{"horizontal_flip": true, "conditioning": "class", "optimizer": "muon", "epochs": 15.1}
Rows from block 3 of a small class-conditioned image flow-matching model, named by matrix and row number. Rows with one number belong to one neuron. Each number is 500 + 25 x the weight over its row's rms, rounded and kept within 0 to 999. All counts start at 0. Numbers have three digits each.
After each neuron's rows are labels from the 100 images, of 14848 (inputs lightly noised), where the neuron reaches its highest value: "patch colour" is the nearest of a few named colours to the mean colour under the peak. Only what is clearly more common there than usual is listed. The data: crops of objects in photos (Visual Genome). In brackets: how many of the 100.
# fc1: MLP up (model.blocks.3.mlp.fc1.weight, 960x320), inputs 107-213
# fc2: MLP down (model.blocks.3.mlp.fc2.weight, 320x960, transposed), outputs 107-213

fc1.701:517492485482487511520472509488502503513484500463501494447483481519499493456499474493485480528551522449507510517512521486522518485496498516470477470502520542516519502478501518498516526467501496489486498515551430487499513540434490482506510499521494449536555528477485488503513486478528526501539452474523480451489489456521502
fc2.701:529500509472528506534492517497437533512493454443459460482489485486523515492526498507501522489443520479511511495510508486506534489492474482492503512492478462459567489488504511509443547513474527514539499471524502520497486455493477484510521520503479491519496533504447487543491512474519502476487505506495533469527495493520486
patch colour: red (34)

fc1.220:516483501503471506489403490515492515482482513508475481506531505541478484527494504487519481525492499497505476503537509494524518467498521481513524556502448478524540498509493531487521477544505495543470513484478487507513474489488468505542496501477478544493499522475468460472509505505499572501508519480472544490508477520478509
fc2.220:505485477540493466484554524464496530495486484471474466476455463525499479510520501493526489516582485514496490514528475499522480496516479467511507443543463481502488510478493524505475484471525477486497489523509479526519533543526545485531494507476499489492510495515477484517546458519508535472523569476514479477434527470476486
patch colour: pink (35); white (34)

fc1.128:449525541517489503536494511510523501532528482508494526525511448501492521459518480493513548558487538485509576474505547504514456532458537538514504496479519501529506505519510529519504492508501488517480512528495481519513499471474523533458523495519495479514544509522522501515497502525512449503499468545507530534503512501556520
fc2.128:544504542535479463480539501503529473480507489468487493572468522493488478518515522497501527486520512500526529500510457468482497488503477470490506508533523460502458522483506486485499482531498511527460499440525510492488498506521542505473526482488483482530463506488520473464497456504498520500514550511484531502456463488530474
patch colour: black (33)

fc1.14:537508474493485497487480525504468506524571499514495494466510475469536506559490510495476516496503512455545490488488533494554475550486492507480498500484500494496480511438502559465454500487492446524480502477519464495529519483508527492521516481528479512487475514528512515541476473486516522498477482480514511500493536525511551
fc2.14:506520530472490490493480517513496492519522490563500523525460501483487480501490513525485483521489485512534521496519532523477510506493465486514479504493512497517475496556473484493490453530537480493513514507493480482511478531502466452541468486508460482532477484482501522511477549508551450479529462515496541510504522503527467
patch colour: pink (30)

fc1.208:534534486507498482481498490497446507499547528510519538440472510462499497498505523511512536512437445506484495485504503481475488490528511504508500486500535514509530543475520532486494502502503530477531484462491448508475530515511528478484505504487487438518516503480514494494495453500492507441458511499496509493516512496504491
fc2.208:497547497489509531540504476511462491515551497505499514451514459496478555459518439476540500485549465535476467525515512513474502516506486484502486513497501519484453534498521469498536508503502513487496578520528457510484502517509502506499481507521491525515494514479495536514510581528488524505471534558496495515468496509445520
patch colour: pink (25)

fc1.267:498473441506505514506502468492534507456506485509547483513506487521494488529524527514526481471513481480499509473497538462524483485489498476491505516545522473545495466505480462444499521493494490556516467478467497510493508491535499500497494462552500496504504487472522487488511512469490512489506502436488490479441516536475503
fc2.267:481528464505490496513449511523520484516503496538490497512543481491518466502515504420501492507490501510494440523475492443480476495511465479475508479491525486540502494478551499505492507503514531508519500527561453508509489505490549476556522507532496470471490481469503524545507503492504499538493522496500485447491476488508464
patch colour: black (33)

fc1.171:501500502471531484508499523483512522483533469543534514488498484494435507515571460511524511547479534511525505484478529482521508491483453518500513474508514553480500474510518478493525492516530455500523528511503472503510470485546482488514495388512512520520531515492488457511506472505505518480501502519500531493464555522489524
fc2.171:489497513474478521504483472566505510513513512468488497518500554485535501503437544482504516500501517508488528507442491509514488479486506492501455526515459492505523459504456492508487492481562493496468510499508484487511538542507535507502497513531449469471506503494507564527496500465484485459510505532464487502524557483503482
patch colour: black (33)

fc1.458:537530497535535513489495539532508528508480555477493540455465483515477499452530496466494491515516496479538512492481483492515492507485525491522525472466487495488461512514475508504506470493495464482509488502524496547511517500553485494526487511503500500505498517486469513505516487527541488553483508567503485489540500534543519
fc2.458:496512504513481466530456508524505537492558520485502548520503505524510499493486461511517512483525523476528503514529513499429542502477452493524498529470462523503504474491491510489507476513491501509504509528552484496522532485487503519480558531481520482485551505513523520472549520510533489477530502519465550495502518506474472
patch colour: red (74)

fc1.720:527510475517487530523501472522503502462504486519466497535523562476462495513477507481559498529485503532522510527488484502500490483514489532525511522460505470463521505547559496470492509539472489502493476488511514500469506537472527536479489503474502483494493495484500508492533511480531523515528474516514464475523494522557499
fc2.720:505471507533528543533504504507502516485480487479490518475501443545545502507539480564498495530513521467541532467514489513477523495491496527486523478516518457487485466520481507467536518491482503511506514522513482489463494521528456539508516516514558499498480501567537497496568473519551492480488509495444508474526583463468514
patch colour: red (37)

fc1.266:490532517510481496527496490499499505458513525559500538564471540444510506500440468501474484502489500491511466515513500514545504531519520486522469514481502532484446494489473523490465481507499524533516498491478535505468473479462500520505431477533467515492536502451528494502469512522560550506485505470500485490474502481535494
fc2.266:517497498505536455542519524525475482479505448459484506498507501459507528498442592472504491493510536534509513493486502475488492472477491492502461503479543467494483498495507499532483496476517513512451470506495534509516491495495514486483374512492558493520519495486503472480467478500482456520485480512485474529525457485426490
patch colour: red (64)

fc1.527:455501523519534507417521480514479471488494517505539477472535507503541490529489502506495540536517487465541471528472496484485534512535485482507522543510513485494483485464461450496514485483491500518494536529507492504501504479465490539490506507510470546482538485495495482503567488512518461508508473510500460456516528541516454
fc2.527:501460455488469498506490495504477492486486472482516516506506479502527459528482459526534497511516538470500493506522479497514523530531510507486495500483507482496499491497527488491511487542455493516482496502518509469499492532493549487463524528475493474512478499490500487541490503510542525528510536493518535504521490510507477
patch colour: red (25)