Rows from block 7, named by matrix and row number. Rows with one number belong to one attention dimension. Each number is 128 + 32 x the weight over the matrix's rms, rounded and kept within 0 to 255. All counts start at 0. Numbers have three digits each.
# q: attention query, key and value (stacked) (model.blocks.7.attn.qkv.weight, 960x320, the q third), inputs 108-143
# k: attention query, key and value (stacked) (model.blocks.7.attn.qkv.weight, 960x320, the k third), inputs 108-143
q.172:087130164105146049122134130176138081165203076127090184140146132079113127117150148082096114155125123145156180
q.173:148180133158152142104081115111185109169125123160139151109064142163192124116134106080090124107173034099144167
q.174:107112122124137109060042122122149085156156163163155142129096113141071101144162058134083120165150015133123130
q.175:107123157183155132141186114181124116091157167087167142116127104140121156081129169098144152132137080081123124
q.176:125124112166124106163154132090097207140181086217127102088155113057121096164097167171136124156178086110108098
q.177:136118055107095163176164173143169134084122136155151097151151089101139106111119124159146167111040179086095100
q.178:160134185122124135091114110089098146093067102154058114142146083121159121100141120075150171117132187076107136
q.179:154184140142064162179067136139101147092089157148074103123171106128138122138134152132158151116139131194093138
q.180:142125114087107151148074149166133142158055094075146144138118119161100137157093040135143112129146149166148127
q.181:057083185074161121135110173164156123096198140076096131140221150125123161137085122118086129120112154138151149
q.182:110123081076103157124106103141138164109155139148110131128159120135073164094129116115180184110066135135119086
q.183:164161179137123130198148081090124140178112126171092136121155099185119146078141138075119148139181147160084010
q.184:152112135149151142174161101116137112122164148114119079130141138119172123151121136174120156111100109102144189
q.185:120192125114142108124158137108100155169185146131129152136081148062167131123136050111127123106143132184108134
q.186:121087133055105106080116158069093087126131109112148116118113167188155115108133121134128110119148198140111140
q.187:143139157148117100088153090098112131128121060081133186095127132066149130123133155142139116112110180133135113
q.188:173128098140099125147199106120134117122136122214131153146133087156129134139157130129123136123105101154179121
q.189:074115118092140194103141169135138113117070053114146124115113145149113085113089089144117138151126089160095098
q.190:157139119148108144087084123106094122120131204141145074168143107182122144152106187169130143187144137134143110
q.191:093132160141114079140087109119138116157114120076116081137113101127104110115105084099178135142137170065127137
q.192:138104160226131096121125188122132145147120109059115142140122143162173138103121071102119120059093193090148139
q.193:111119067092141109120112147171131139123106094073104187094156121157128119146098080105145133149164112172116131
q.194:123139103141151162121161176009131181150134161169093138133151082140141156115129128137126145117114170127134133
q.195:116072065112138152133152076190101124079086108109114086163095137123210121113108123079151132050166130102064086
q.196:110103125134120078130147093085139179086056117170141137092163125134131132107137149104162126110134167140113164
q.197:125092142097116129133116170160109104055149152111100094160160156138082109117134160087160136065099090074175149
q.198:069132142153103121103118120136155166094116144099171109162114134109103152111151161125111103112165159132068099
q.199:097170118121100138095099138113138158132141145154147125152137089143107111141132130168146087099092134138143136
q.200:124144220094105103154121106131135156139137156150195141125112129142040163130052150104153143205153086175117158
q.201:141210152156161173105113142088152100174128093100108145106141060090155150169140110165092117196122141094149124
q.202:090120101106154172188087147134101140120100121130130134133101178150135141202111111118073171103155122102062193
q.203:139119170155135147119105105160114160152120156141095118122091123119129138119131119129104148122123118174157127
q.204:126123109074168123147161165170128088112158153122153160138144114052093115109143108149169169109135096144122140
q.205:190127062092127156170135093127116162141133075109185112104126155198122143186107094105173083071081134110183106
q.206:172136085181143108194118182154168081122138116195169181112139126141139131112161116131108162104197115067121126
k.172:115114173149109117157126111035120174111198098153090171090186136133160131086080123117135119104092127155123135
k.173:185144117138104156175154172103116110158122090171154104140039165129133166145114119120142105122140163177099181
k.174:106139160120150132100151137188125147131121115098152160106107100102129142116124100184146160102120183166133134
k.175:104094126098114120113114055104123105095119115156157090184120113162073165103115099113133133165120140090127114
k.176:138111168161118144163119141052124145078155099129125077113165153140147130109102119130122108143200135113159111
k.177:166139066097101182151187126103158073166064092126127087151118078106106131102152113118183104142148135089088035
k.178:139126150118124143100127118056120081116089118166105084118096164098118136169121102122120097119152156107134114
k.179:067187128095156160084128132146173081092109119177146118142184096090076148155135091120116135037147119107173172
k.180:167094124132096158167089125112152160146136143100153122151146093094090108126113150142125120128114172128064188
k.181:081159166090116108118107123106119170155132078127091136137255149050133104153121102147165172174142146114178143
k.182:102146120046125119149136147194136067080121131141140139132211109136137111087126119085115115089109100156171119
k.183:074191169073107107128142104096138036106171103081127200138109115156169131111114133153071150100107137127071158
k.184:081190122154107109137143168132138151086149111095039138135140124098205158142114128120094130192125121138144110
k.185:140157114148144141083135160148087101108133146125125112079103110145143111132089129112149121107137181179146132
k.186:114125118147125080090158123124092113185208124157159160080127149122180127154106146100107141162122135114137077
k.187:089112128195108116142135115138109140104143086150153102112153131115152121085130130106116102126183069072128144
k.188:159154125067156135141159111168174171217135164185155139140107060130117103115114099139163111168110100167186113
k.189:186105083176178130080176128133128112120136139124146118112103152093179143109139182104145133105141079143119111
k.190:156048162175140064171118129234153129239167115172054083128155100122161113080119166141147170149092153123116156
k.191:118120129142147137142097133089100089050086103120165145141142109175180089156142078163169109095094134085100176
k.192:150121121172154139071119141111132126175148096043155135154106132109195134133124125175140133123132146151121156
k.193:160142066132126108087124067155160158102071141116148120120160152146128137116152140130134112166089081176112108
k.194:140154161127141130180133163053128184111162136136072135104172117138145144145113123082165098087118132187176109
k.195:089065156105073103155076132188142191059078051091140173142041120074140110126144137125127131152112123146060117
k.196:097088152101110099093146119104096167063129115131131113146152141116138123130112176153128125074130141098115143
k.197:144076150106074121189178089125133163123135118176081060155160120129083084116104131102111116113113106108176114
k.198:137157125125179113103141123157159149095092152076183124118129081110106117160125124110139148106121156145128154
k.199:069146118133077133114091095130142098073091173150163134157108094119175177124175067155110123153123169144098114
k.200:160157206140096156144092127122125181163117139095187109116034114159071137133141172136117148127156111142163136
k.201:142137174171137140113116105113127059168103099159083118164116111100173104106101120185110101124091161041100122
k.202:132149088127161148113131101110132056162159129180103180099085174138194094156151113134111165134085170112109144
k.203:144156114139161093175212176142118089106112169144086136174132062075109138152137088151125113111076104103155138
k.204:120126129119134104102108150133102109092143144112115150196131108056093119147151088143144113153152146176124103
k.205:150168053073100174130156134104125117126137131152222099103090172160111142084109069134124094069148077076146057
k.206:095060054152143125149130151194153080148175166173185213084159096162136143160095101125137123074140115129156144