Weights of a small class-conditioned image flow-matching model: muon at rate 0.0072.
Rows from block 9 of a small class-conditioned image flow-matching model, named by matrix and row number. Rows with one number belong to one neuron. Each number is 500 + 50 x the weight over its row's rms, rounded and kept within 0 to 999. All counts start at 0. Numbers have three digits each.
After each neuron's rows are labels from the 100 images, of 14848 (inputs lightly noised), where the neuron reaches its highest value: "patch colour" is the nearest of a few named colours to the mean colour under the peak. Only what is clearly more common there than usual is listed. The data: crops of objects in photos (Visual Genome). In brackets: how many of the 100, against the usual share in percent.
# fc1: MLP up (model.blocks.9.mlp.fc1.weight, 960x320), inputs 214-319
# fc2: MLP down (model.blocks.9.mlp.fc2.weight, 320x960, transposed), outputs 214-319

fc1.419:612514533614525510471444513518571518478497361412462506445488461549496552508520471597551464569382548504520481501516415490571520476487391559516510489492582521435483526471530573457421526483520496508409510486536464492549479524503550513535355549530577587449513548583509594517446446452487534523524529509538588544545524426513
fc2.419:513506440409451479476549573466450469475548433510487548524470508511512527538479517581552507607532424531469475513410483561377478551517544387437575571485473476478419478506421497494459526535527437546576500513555521462514492500637475499547455458481540487501528430617473527521478525521522499546498517427538523468466579529491
patch colour: brown (76 vs 33.5)

fc1.633:481565491562556421454488499517469517603416461525587460431509525443525502513498532534388510474468575486517495541506496452388483513511507556480606524462552453413566557520428462521460523470513494453559444451516497538509496472473533486656434453433419554576422534519465510546540455470443474504554394493648478506427490518472
fc2.633:450492496465509427452511400472496502663476543508558418543489508508451484516493508575448491469510452515482570515498499461410497597428464522579512470467525493406485485542502551454467434479486590444495515562476521458505504548493442438510511531490615524471451556509516428535515582482414626511489434488567472448544530593473
patch colour: grey (76 vs 33.8)

fc1.74:398557506441566497525442532476495515451543573487501443453532592523497502443538413469523534463498473482642500458536520585550526544517550497506572523448500450469493413461502457454590456515519471492458520558507496539537475501496460529513480540471532510564537542366585452462549520478414523527479564527609484449530496450601
fc2.74:458451488504504530493490466489357460434585509518505440535446545499471524391502467517488452399497484515513538562497419497541525598468459536432431523485442455459601584521486426507573532563489462455558455614504448515535517550460461469570506487484484526497464482574450479479436521499444480473462564572538501467470438516521
patch colour: grey (61 vs 33.8)

fc1.697:608526528535517468557486554485483502596516637494561561562384540520513479509595443559572490461522453608440477547449475553594522588494458546442518459442472434510474587508503554639468509537484466480605504532539526472502539518412513524465459533534548532527536488523537487522533481460511557459415513466552486499523496401480
fc2.697:536474474555518463451559484449451501506521519519436478512554548505471482490478469598510586496466512468604570563516539448449481460482504424442481599447479409480515473440441530550493443439549495438481537475605530503626483585392423567459542500518477440499478446519472444493528507547557510511472498412456517565527510525585
patch colour: black (38 vs 13.6)

fc1.269:572528536504480477516424521522517501537633488560418479494548500542504588513507502485511503440495520499522518449574476463416518453471496497381509459484498447512503483495499504546472538554523524419614552512517491473476566516483555569570553531548376530544516471453439484420524469467432446525515541450462541475491483482493
fc2.269:519555514384432470480481502404398532549464481486444425480485538606523557560528551450498443486420549515610499501379510480502498438522410526621450500505477638426549547607557519446489452465515502450554392436463473406492500517529502485485575446461384506554457567485497580542537508502495543410539487555455587537463465448458
patch colour: grey (65 vs 33.8)

fc1.120:445516490473515562506471503525489488487499534471598505400532440538465426454524589514526504495509461436552499502501407485516495480487483536548411501532533465494544448503539534475490390449562504499499522473540500553550484502552483503489509523481532511524507478451533453434539527337518462512475483483496515468530480545474
fc2.120:520485551512534619521502521452454486401504461558506478539522450372442402466429544540455444451540554630426525549502389481492484526429534484504398461424446477502522554603496447496505396523491557530461484596524487527532506464474532546426574453546540457494506465477517453471551540636467479476517552456573449520472497578523
patch colour: orange (27 vs 1.2)

fc1.699:569401532521417575481534431516490398438486537513579523523496495557495484479553406498488591467588470428531462558424469452486522550443608550525533455540496523492567479483579608565492479464524509450487445462514496448505502472458491503597492555522590469543444461533511466451420589559426614490545424499483457554483450484466
fc2.699:455467437514525578551511495465542529530483456528556507493483414412489366436527465468491453555532554417412506391551477479457468506479511423457420489538504563532502463488448441492476483512565478479459506590429430478504557581514483521468481408508454487511444537468533463480480524413407567469508461508482555434571454489453
patch colour: pink (28 vs 9.4)

fc1.532:544442513511583556490505395461484509470477532511450450410502561488479586490526470500488523505530488488499502523452508520555415602480445475529502483592496468385524517519448472482527549535452561490455410558492516480384512498500490543523453545572522546451466519567506641489512553454505586553443576579552574475467516475580
fc2.532:510493504434513448506474426415527520545504556480434495438428635370482433618502426540478536494541458564505421400519497452418531471537554431523481456511501505541517541506439494526524531504488535515384541459459513627457464537523538476518528596456454476494459465557429608515418573483480484416439450524476490508536454468458
patch colour: black (31 vs 13.6)

fc1.121:438567529411456522512548527512463489413518551572486575556572442513549538586502524488445561517493506425544516501542452500441482481518492538473466505504570546447532550514529502569535470680429549524513490519509448573492572450463392568451331482493451467527536548516527474455479455542461545527509551524551540479444494462522
fc2.121:507526489589507515525489493461501487526458509514429483486480476543489582630444530535375485510564518570515592527496550416508496451538525438504431573586501596505500531558455367590503524473556528504515457492589534558493475533563515372516499492501453497522548513498517476521560524523509490499572546505529561530504501513474
patch colour: black (40 vs 13.6)

fc1.561:532498488484508449580458569466595509446474562508559499525455461544542537499457515574445468497564534438491479481561392485523493533540418485575575548479463537512537604505553492615449464442538494539506531466557489540361537626544526490458476542488423554588526451504502519512480546514483468518543594446487520516513504501534
fc2.561:411475506445475445453541443575404530473505427499579507503502424489493502420514519490534561454525469561498488551462451471481490427478494429510470455521472471510545495515514514439480513500533583603553521557444572452396507479527394536509449485453518469549521464490518582486487529459446595570605573461482461572396421513435
patch colour: pink (31 vs 9.4); white (26 vs 5.3)

fc1.17:551473502477437479470508480440513551433437421486553480440648549493429551450556574572623426489521410525545505460484506530616489539461493453446487566507545488494534526537625592449458507432464467579511456527492522491560454561572523489478434488368532487555465425474466502511465500543487519460447464499455437480510497555557
fc2.17:576491478515489551503398478473543517484540529513518458448458442536471568337490518522476483548443467497509487542519570482529481464588508449528401460567374509480495516623411499481470430479476500511464504492456497509501474533537548525472475582543506549449532421528504470497512517474373487503392466522521551508548506509535
patch colour: grey (66 vs 33.8)

fc1.513:512476431500489560456491591475494586446497466594488505497483492553438461468518454570522532416578519467549497424482507523390528446454515507501493538549493501428534504476420537507496665502450532508485552522511499547418549463578588506453455414471497546532501414448410458454473494412483562506503561435470510523498491447549
fc2.513:521455436424505530449490477585533499548527594439453501478492465515479531429410486527507435419538493462452468460577517573363515529545528516550529468431528435571417493463450459633492512493476447590474461556540502500518525462481556431435455557560558528571538537544593565526502522484480587507445538487430644494510451527461
patch colour: grey (75 vs 33.8)

fc1.128:508489498535489557460525477467451493508448515518403540621416481536580453583493396509458560578527568465533485555472561515496515612554463538539430504538442555530536546559512607512564446497489516438555538501508528460507495579482517543476522468547456517529582498524409513508427517438600508466419476408498490482501481477453
fc2.128:516527492473491465526523455455472500543563544502517551579484512501544537501525523454519502472427470571475471602586412489514481480468521423437564567514488441509582463402495585478469558567482459485537510554513445446587471500492505573565554572465478371454399549545432467489507558542489463549507531492417490477515522557531
patch colour: pink (28 vs 9.4)

fc1.329:505462501467647355494489523442518463601494391487407513485523536432453552428474550504494511390494601497509516530563545473428452552504364523552551465466425452529464482448462507461570520505534530479553450551504520456610488492514467447450403540472547579437521539522413518521555495478522428573530511474578538533472490450551
fc2.329:471455569401480458594507468491492592413455455467487484492544483584505531507588535429547517478513438621473510461516479529388479423533456562493464559594572637497528452495493491448541463510471433524438498442463457473525524477491450429480453421479424477601510398531562574506521485569496511536478539500524476568563525504595
patch colour: orange (30 vs 1.2)

fc1.148:473546489537516464458455488556430483504552448463445475558538459427520575553449548488494530537554500457434505443477565479520497473554495534485568509464620563603513412517422447532539383574541540497581466472468512502565528430485489591483444426545599499499473465458370619500482537480546547470492474517568461473433517588468
fc2.148:560645502532537483507473574457553534460486577504527487478584534507525607528542591491588472594575514490480496522526451531512462522549552466520544407585469476474559580520488521556532630497414495564475514532537555447555521540613428624408418525471544470452448480492547483439521576536435475494429468516541559531520546453478
patch colour: pink (29 vs 9.4)

fc1.65:506475421492480469487480437539517635531520494678412425518517507472460591544443433491519541426402445454532540427488495454449539520533508510549490482469513478391548541519517466605443519526445455511489513489476508520462421539455607556557522571530470507479522429446490529409536546520533551522495460484417446556498536484494
fc2.65:529505477561487509521488532487484476595517503512479503507500518468542538572477507562518486417399542522422500470465509479491528464465504443445528525512501502539462433495418473437462441547534546489516487541471523517496499493596461508531481415461724469530495385517486561445483486531465381562504482560371487545526490472482
patch colour: grey (70 vs 33.8)

fc1.472:516487554441453392640467423513540537631479519468504476502454556537499524520395503534435472500461455533496474374513565542520492505462505464542497497456517549521547486437598452527546475465526456526640500441550477471513480586596522502557508484443496458541458507551482532502469480552559640462490543501566512555478511427531
fc2.472:561620470552496465476423568567507509522526505469592505485435500517517537498484504491508456524454466420497464476444457554514480454520503471558461529608491474519434478452560389505509510560501445452494490537448496474468506507389478613576379406456493520406467522450542616521555494450446469508464512433403569560486457521377
patch colour: pink (27 vs 9.4)

fc1.95:471499541531477530529488479468454516492432569512403494539539560466545495561632480554469572510446486330542531463543512558477524465480509514507414555537533497541546529570582484513466484493510467483575496489563467494528456554540541511490534528471430395469426555499508501514463481530615524495465521508561565530514473503558
fc2.95:528509562473499547561470540493494442531644422483539512474602516503567527529494503468408608550581465540483551546586544464536436427472457461498532502597473604440479486460468418467544440533504508497506575581613496480569554549508509456497526509522545483506451613510484495446543526532541450464553508591475498518545444458548
patch colour: yellow (35 vs 0.4)

fc1.191:485517691585518460491501463457482441542557453592458514454550533513390530479485490431479445564466540504507499544479542413462409516427502507468519542480520425531526421527469405489509515504447474413534545559401459532564514535604493446473464543539520479567458568536539630395546524483568450512550529466605527414530553451519
fc2.191:523477407396484498535476527512509581514496460572552480534549532428576536468522574518446543566537514557508589547534592455494403598452471443500451416467451534522503551529480512428453496491537582529460527466548500523439465536396507459502474487492518572503452553521460569383535463552575552428478473425534430577495466443537
patch colour: orange (35 vs 1.2)

fc1.732:409516504524434421464491593480487478546502565470529504499516442438501400508489467470519479541543538515557492530549556403506498589514547506511473518614514495464543523484569539542519495433476558591462538507497508487487469455497467531404440457575474364476494572512566460456408497509521512498651517486467438571462493557514
fc2.732:474480452582378491427473510435469491524507589507546537477492515521499584643527543470493509548584489514505516538481560494577502546498449526526496558392523417602465445449427454466555447527489413579489467481520529438607536521573452553472547498529499461530490491479509571519516444493463566462455473492496618491566415507555
patch colour: pink (30 vs 9.4)

fc1.668:504553497483455574453506442537556505537557485520411534455454497526492495491502550354476523484544476365446464588515641522479548488504639598491517474400549559464422506435524541595525512419477551408585501507468507517474448441520522546512473542481543491490459451505537491531402453563503496454481511513509564466538500512454
fc2.668:574416570526468443498487495533497539600507497545550601519540509541509530468462523387513452535516491473424485492533409424572449494454605557498508438528559545446474482592509455512475446470500447534479479424482476498510381440578503417448561559519595538515520520541537588427511482569606492554505473531485482534547604489447
patch colour: pink (25 vs 9.4)

fc1.679:550582483508454528475494466457507522537412460550402579616465521449616489541476482563461541479539509416541524523532500401479430510492488518545578488465514375503511408575598415513552404520486491465498472501488498572523485476483521511574492537486462455491523474469604472372491552542504481529489458480567556469476512559519
fc2.679:508575519472477459512525498564541464488516484472532385601478452492556467606450520561467498571587499481457482525541500472412559509537470459495501482530573518473575458519530435452491583450495486472457493371425458534539473476537478491488568582466424479452490444507468490556464554487476552427537552589416553505486605568445
patch colour: pink (34 vs 9.4)

fc1.170:498381513462491659478459527527463417459405523477449533413470523497521500476551472504567484580503586536480483478451452533527464357473533486560457509527485452499523474575550468454503486539594449470481546502513521557514462482506492539459531507404477502454441517437497456410462567559543452459534505379489523479475441421577
fc2.170:484557466511456507414513552509503524483504520458459515479507475597511547448483526567449516558486506392508519404490448508527470543540491524461425563485468401509532483616429471529488494510408521506396422528496515579449491565447473537459467441494514604592464545470474495490520450458493496487400502543505449406499468508557
patch colour: pink (27 vs 9.4)

fc1.211:520545453463485498467613439441474507525562538527409465437470482587516459447545471515465526507544498481478488487509460607511481500562475548471407524495487483556549391500512384465429508619569541476551524507487527510522432494490536582379452536492500510589525597469520457465479490536536511477518521495379610555411554532574
fc2.211:525478524514527563460572453568417525491477546512527481461521394356505495439401438487597522501524521503550557420439516508497513493411488525417592380401552476500523547479494542487506535484488506480497492507434578533492489500468479462536455542508494494455429446483530505513514545522532483505371529486529452542562457458517
patch colour: brown (65 vs 33.5)

fc1.415:578479576394588415463432554541511499489445554495515559488539520506467551454446516528515480471523547481466477559544562526550540530529408536674463527507535529455553521534526463492464514519463409561447518564548499489522527564556521524510471546479479559446514507448525510503498509559452480467552553481591555415486499507573
fc2.415:357409554547507506555494534484406534479501508471548423509593530449500452400488528494453532487539460481521495447459523494502503475501539519543523474454411535494501590502518558443566451454526568644534532567550512490504482403568487506480427463505447549561519514442399464499506476456427479499556437506496459553505561449540
patch colour: pink (32 vs 9.4)

fc1.681:487456479621543496411474534506559545519568493543586477512468514569491519467563514464509467555512458499482488588532358458553545450551547448441608436520535495533554462518596491552531469464447464445417530465505525527542503507484439526547527471587444553520642506421471478537435369439507496495499466526521501490490463492505
fc2.681:474522541433467487558492450559411477439499462534537456510523479575515495549448480326536499463432521462461504590505433457470550465499567459413552555507435551533462458483434499486470535417431528519470549428460545523489455412447546501497556475528471475417623534562480436520395563545508496512489499529558524483450533313501
patch colour: pink (31 vs 9.4)

fc1.490:484470552461477544423554441553499500485547527460392537513530501521500428524650497504502508436478557471566468521564470446492526562575456477445488465521505483534574470499464440430531514497457442499421470481524530578532480549555612444490461425482454510492501463431462552547465543483527499520496471405379599455506554534516
fc2.490:541556474447530564376502512633438502492536462514588476540574508510484508543531507461584555486512482529470545499378485501485473531493585491556491521503538521505437508559569504495484493507498498524584544463549460490514549506476445438510523568483381511603538555583544563523475490482532485406400497508438323546523530513523
patch colour: brown (62 vs 33.5)

fc1.328:505488472527431461521542558553594533548527550498510472391440487512559484527487537565594493463568407547436484480557492469404480426409628472464546333565461510610484511547528500497450433449482431494472529543485500602506498508561535514643473495474444523525450625499507491415447497506527608544414529581545524529543526566503
fc2.328:521471460487540483498528515449513540436505491493561494442476449487547514494573501602477467486624447547493471427488476496557505467572521539576470615452527542407543520552542488365547584458459466552545538406529469561417482485551515548493481458418450539513527596554466384534506413470515554618542557455462499519538436598460
patch colour: pink (28 vs 9.4)

fc1.410:553527473533377487589502527513545493538345543588583457523503485459443504518569400521456458548529471523528535462499501487447459472560495570593551503613528546522541462507567495518518499452459475463537454538457479483393532448437482582545438487492453537537532483450536420581540592590520446576506457552562504433528365460485
fc2.410:477506539521557609498508496494480503628376499562550405480480582554538398589487507543453562529440498499558491516497527534546443508568463508454452457411482505540486458530469444557475512534409418504469463502550557568523449516519495541472497494493533499447437577471504458543616544483536441592529471467535542484416507591551
patch colour: grey (63 vs 33.8)

fc1.64:528509565499455457485486478483495501515538552507486408527525574530572476537590456496459457516526507482484474548476474509492529601465432445433480611353493421519549466487529427476561521460380556496499476565455493529540511517496468448555485518481517485551455463477416419488529523460525541580535432453479526499536524396513
fc2.64:424444483457496520437547505569552517383522427465506582483583546490497510449389431440542467649500532492556569517506497588483534485510489567516456454476435490489540409480488507533499500592436535463563543499479483542500518487469579517513432535503421525471520423512552472554475527462539480497427634454480437552507565424467
patch colour: pink (26 vs 9.4)

fc1.574:571469454492554517475505480449524534534582514441560430485554537482450514542484463463485500552552570514456517499393531465488573553474465546506510530483476429550488458522566599552424596449467486585476600576514474505503463532470500492509486462555487518563562508436462500501490547578507462533510485438549460476405569462548
fc2.574:533578452518543586427580516535443501479446498552677502463550552569500588506545532522468458487478506487477510534419461482422473459542520447517445456523426415467526644486477492589503491419486452560429464581485453502522485511475541628428551573458484434478520453471541458492514474527542484422455481507533469527591566548519
patch colour: pink (26 vs 9.4)

fc1.321:445467554591432448536464495445509428445403459545469473644534489438506491528425523517427493458451355526530512646500454529489527426532643530462498501534531509531513487499521497525537554484587465450556446433492524609489488480516482529554513531482493543436510441486539459479426541417601504514456491526538547512510506473498
fc2.321:560534455456466464455496523544498532576440447585441530448547525580471497463564509542465494449353639415457512523479509475558522467447479558474539434410511431448494576460468437488510492484557510469424444535425498454519496569589505539559538483499585469578536485427500485477480458563609507524514520442569431505508478428607
patch colour: grey (62 vs 33.8)

fc1.137:443553489524495449419481496450452527507544533451490478545479570500540553557476459556557541520545477542482490505509598451490531496538501560503568424509535504522637455500570451550542553492476558519534504469468489540488454434522454428544517421575560546413569474445390515443436470500509497442514545459490545512469481536490
fc2.137:549461508521524505543467484552479505533534564481521519464521643530471517563531447488427512360475493420489555503499556424480495509521547512416490550536468516482336437536492558441520535498502421528465532524464513447612527515472506496501429457501504486521569525506595470460513516495544426473526530543659556489496476454592
patch colour: pink (29 vs 9.4)

fc1.754:545496553505485549445614475482474537448526479617591574492465477547446499458516467534503482458468573484494491382432596461510560504501348445566557495529444453536558472440509403485456576429425466564577423476510512540532434627508492521527501459536483388503495517520473553485524465564511373611506586398501517477477554530497
fc2.754:472506450479490492483541474484542439494495525566537485585464485445501487462563508553512523377517460491458586571514637366536506473407508561453552516476513468451529474458555553445507465484548498533554448463510432486509537330476465494408589560506501466519532465512476616531529513405532513528490516445465509458495518551500
patch colour: orange (35 vs 1.2)

fc1.168:531432526512470545395482507610522542478417514548501546515386531488500538550596405505530431527430513563441467554440514415553493551487389428492595519491394530527535481475518487582474417468522445495416486484525508376490425622476498506533467595490498513485489520435471453526475479546503392588526579484421494422534396562533
fc2.168:478512520463545512495489484445516493526455476522508510484413502470561605572455498547549461539416445508581518497516564440453508534473538507564576447488602522516455470413490476444524481551541524492676489569571435592498555394471513526517580407557490485514469579581503472534473494441524583544465577490399502442535423537430
patch colour: grey (64 vs 33.8)

fc1.180:469473541501569471492478516632518486488592479493536456539595545527468435516312543459562570435559543502501418543507414505584491437517568577504515456497564490528444563533491531479548472541549557492487529500673381469496529553459483551565369533450458478432512500611450460493432501536525562508529582520485556509510538495542
fc2.180:471400565447551498546516485494564526531510473495474540493541572552530535547544449503559539372487494451553647467451465446527469524464491549464431535481337564505581385541572370532590512459509499502458467396531436508455486617533478528548531487516531578522419519415486492495468526454450565491465433483465601402478425501470
patch colour: pink (60 vs 9.4)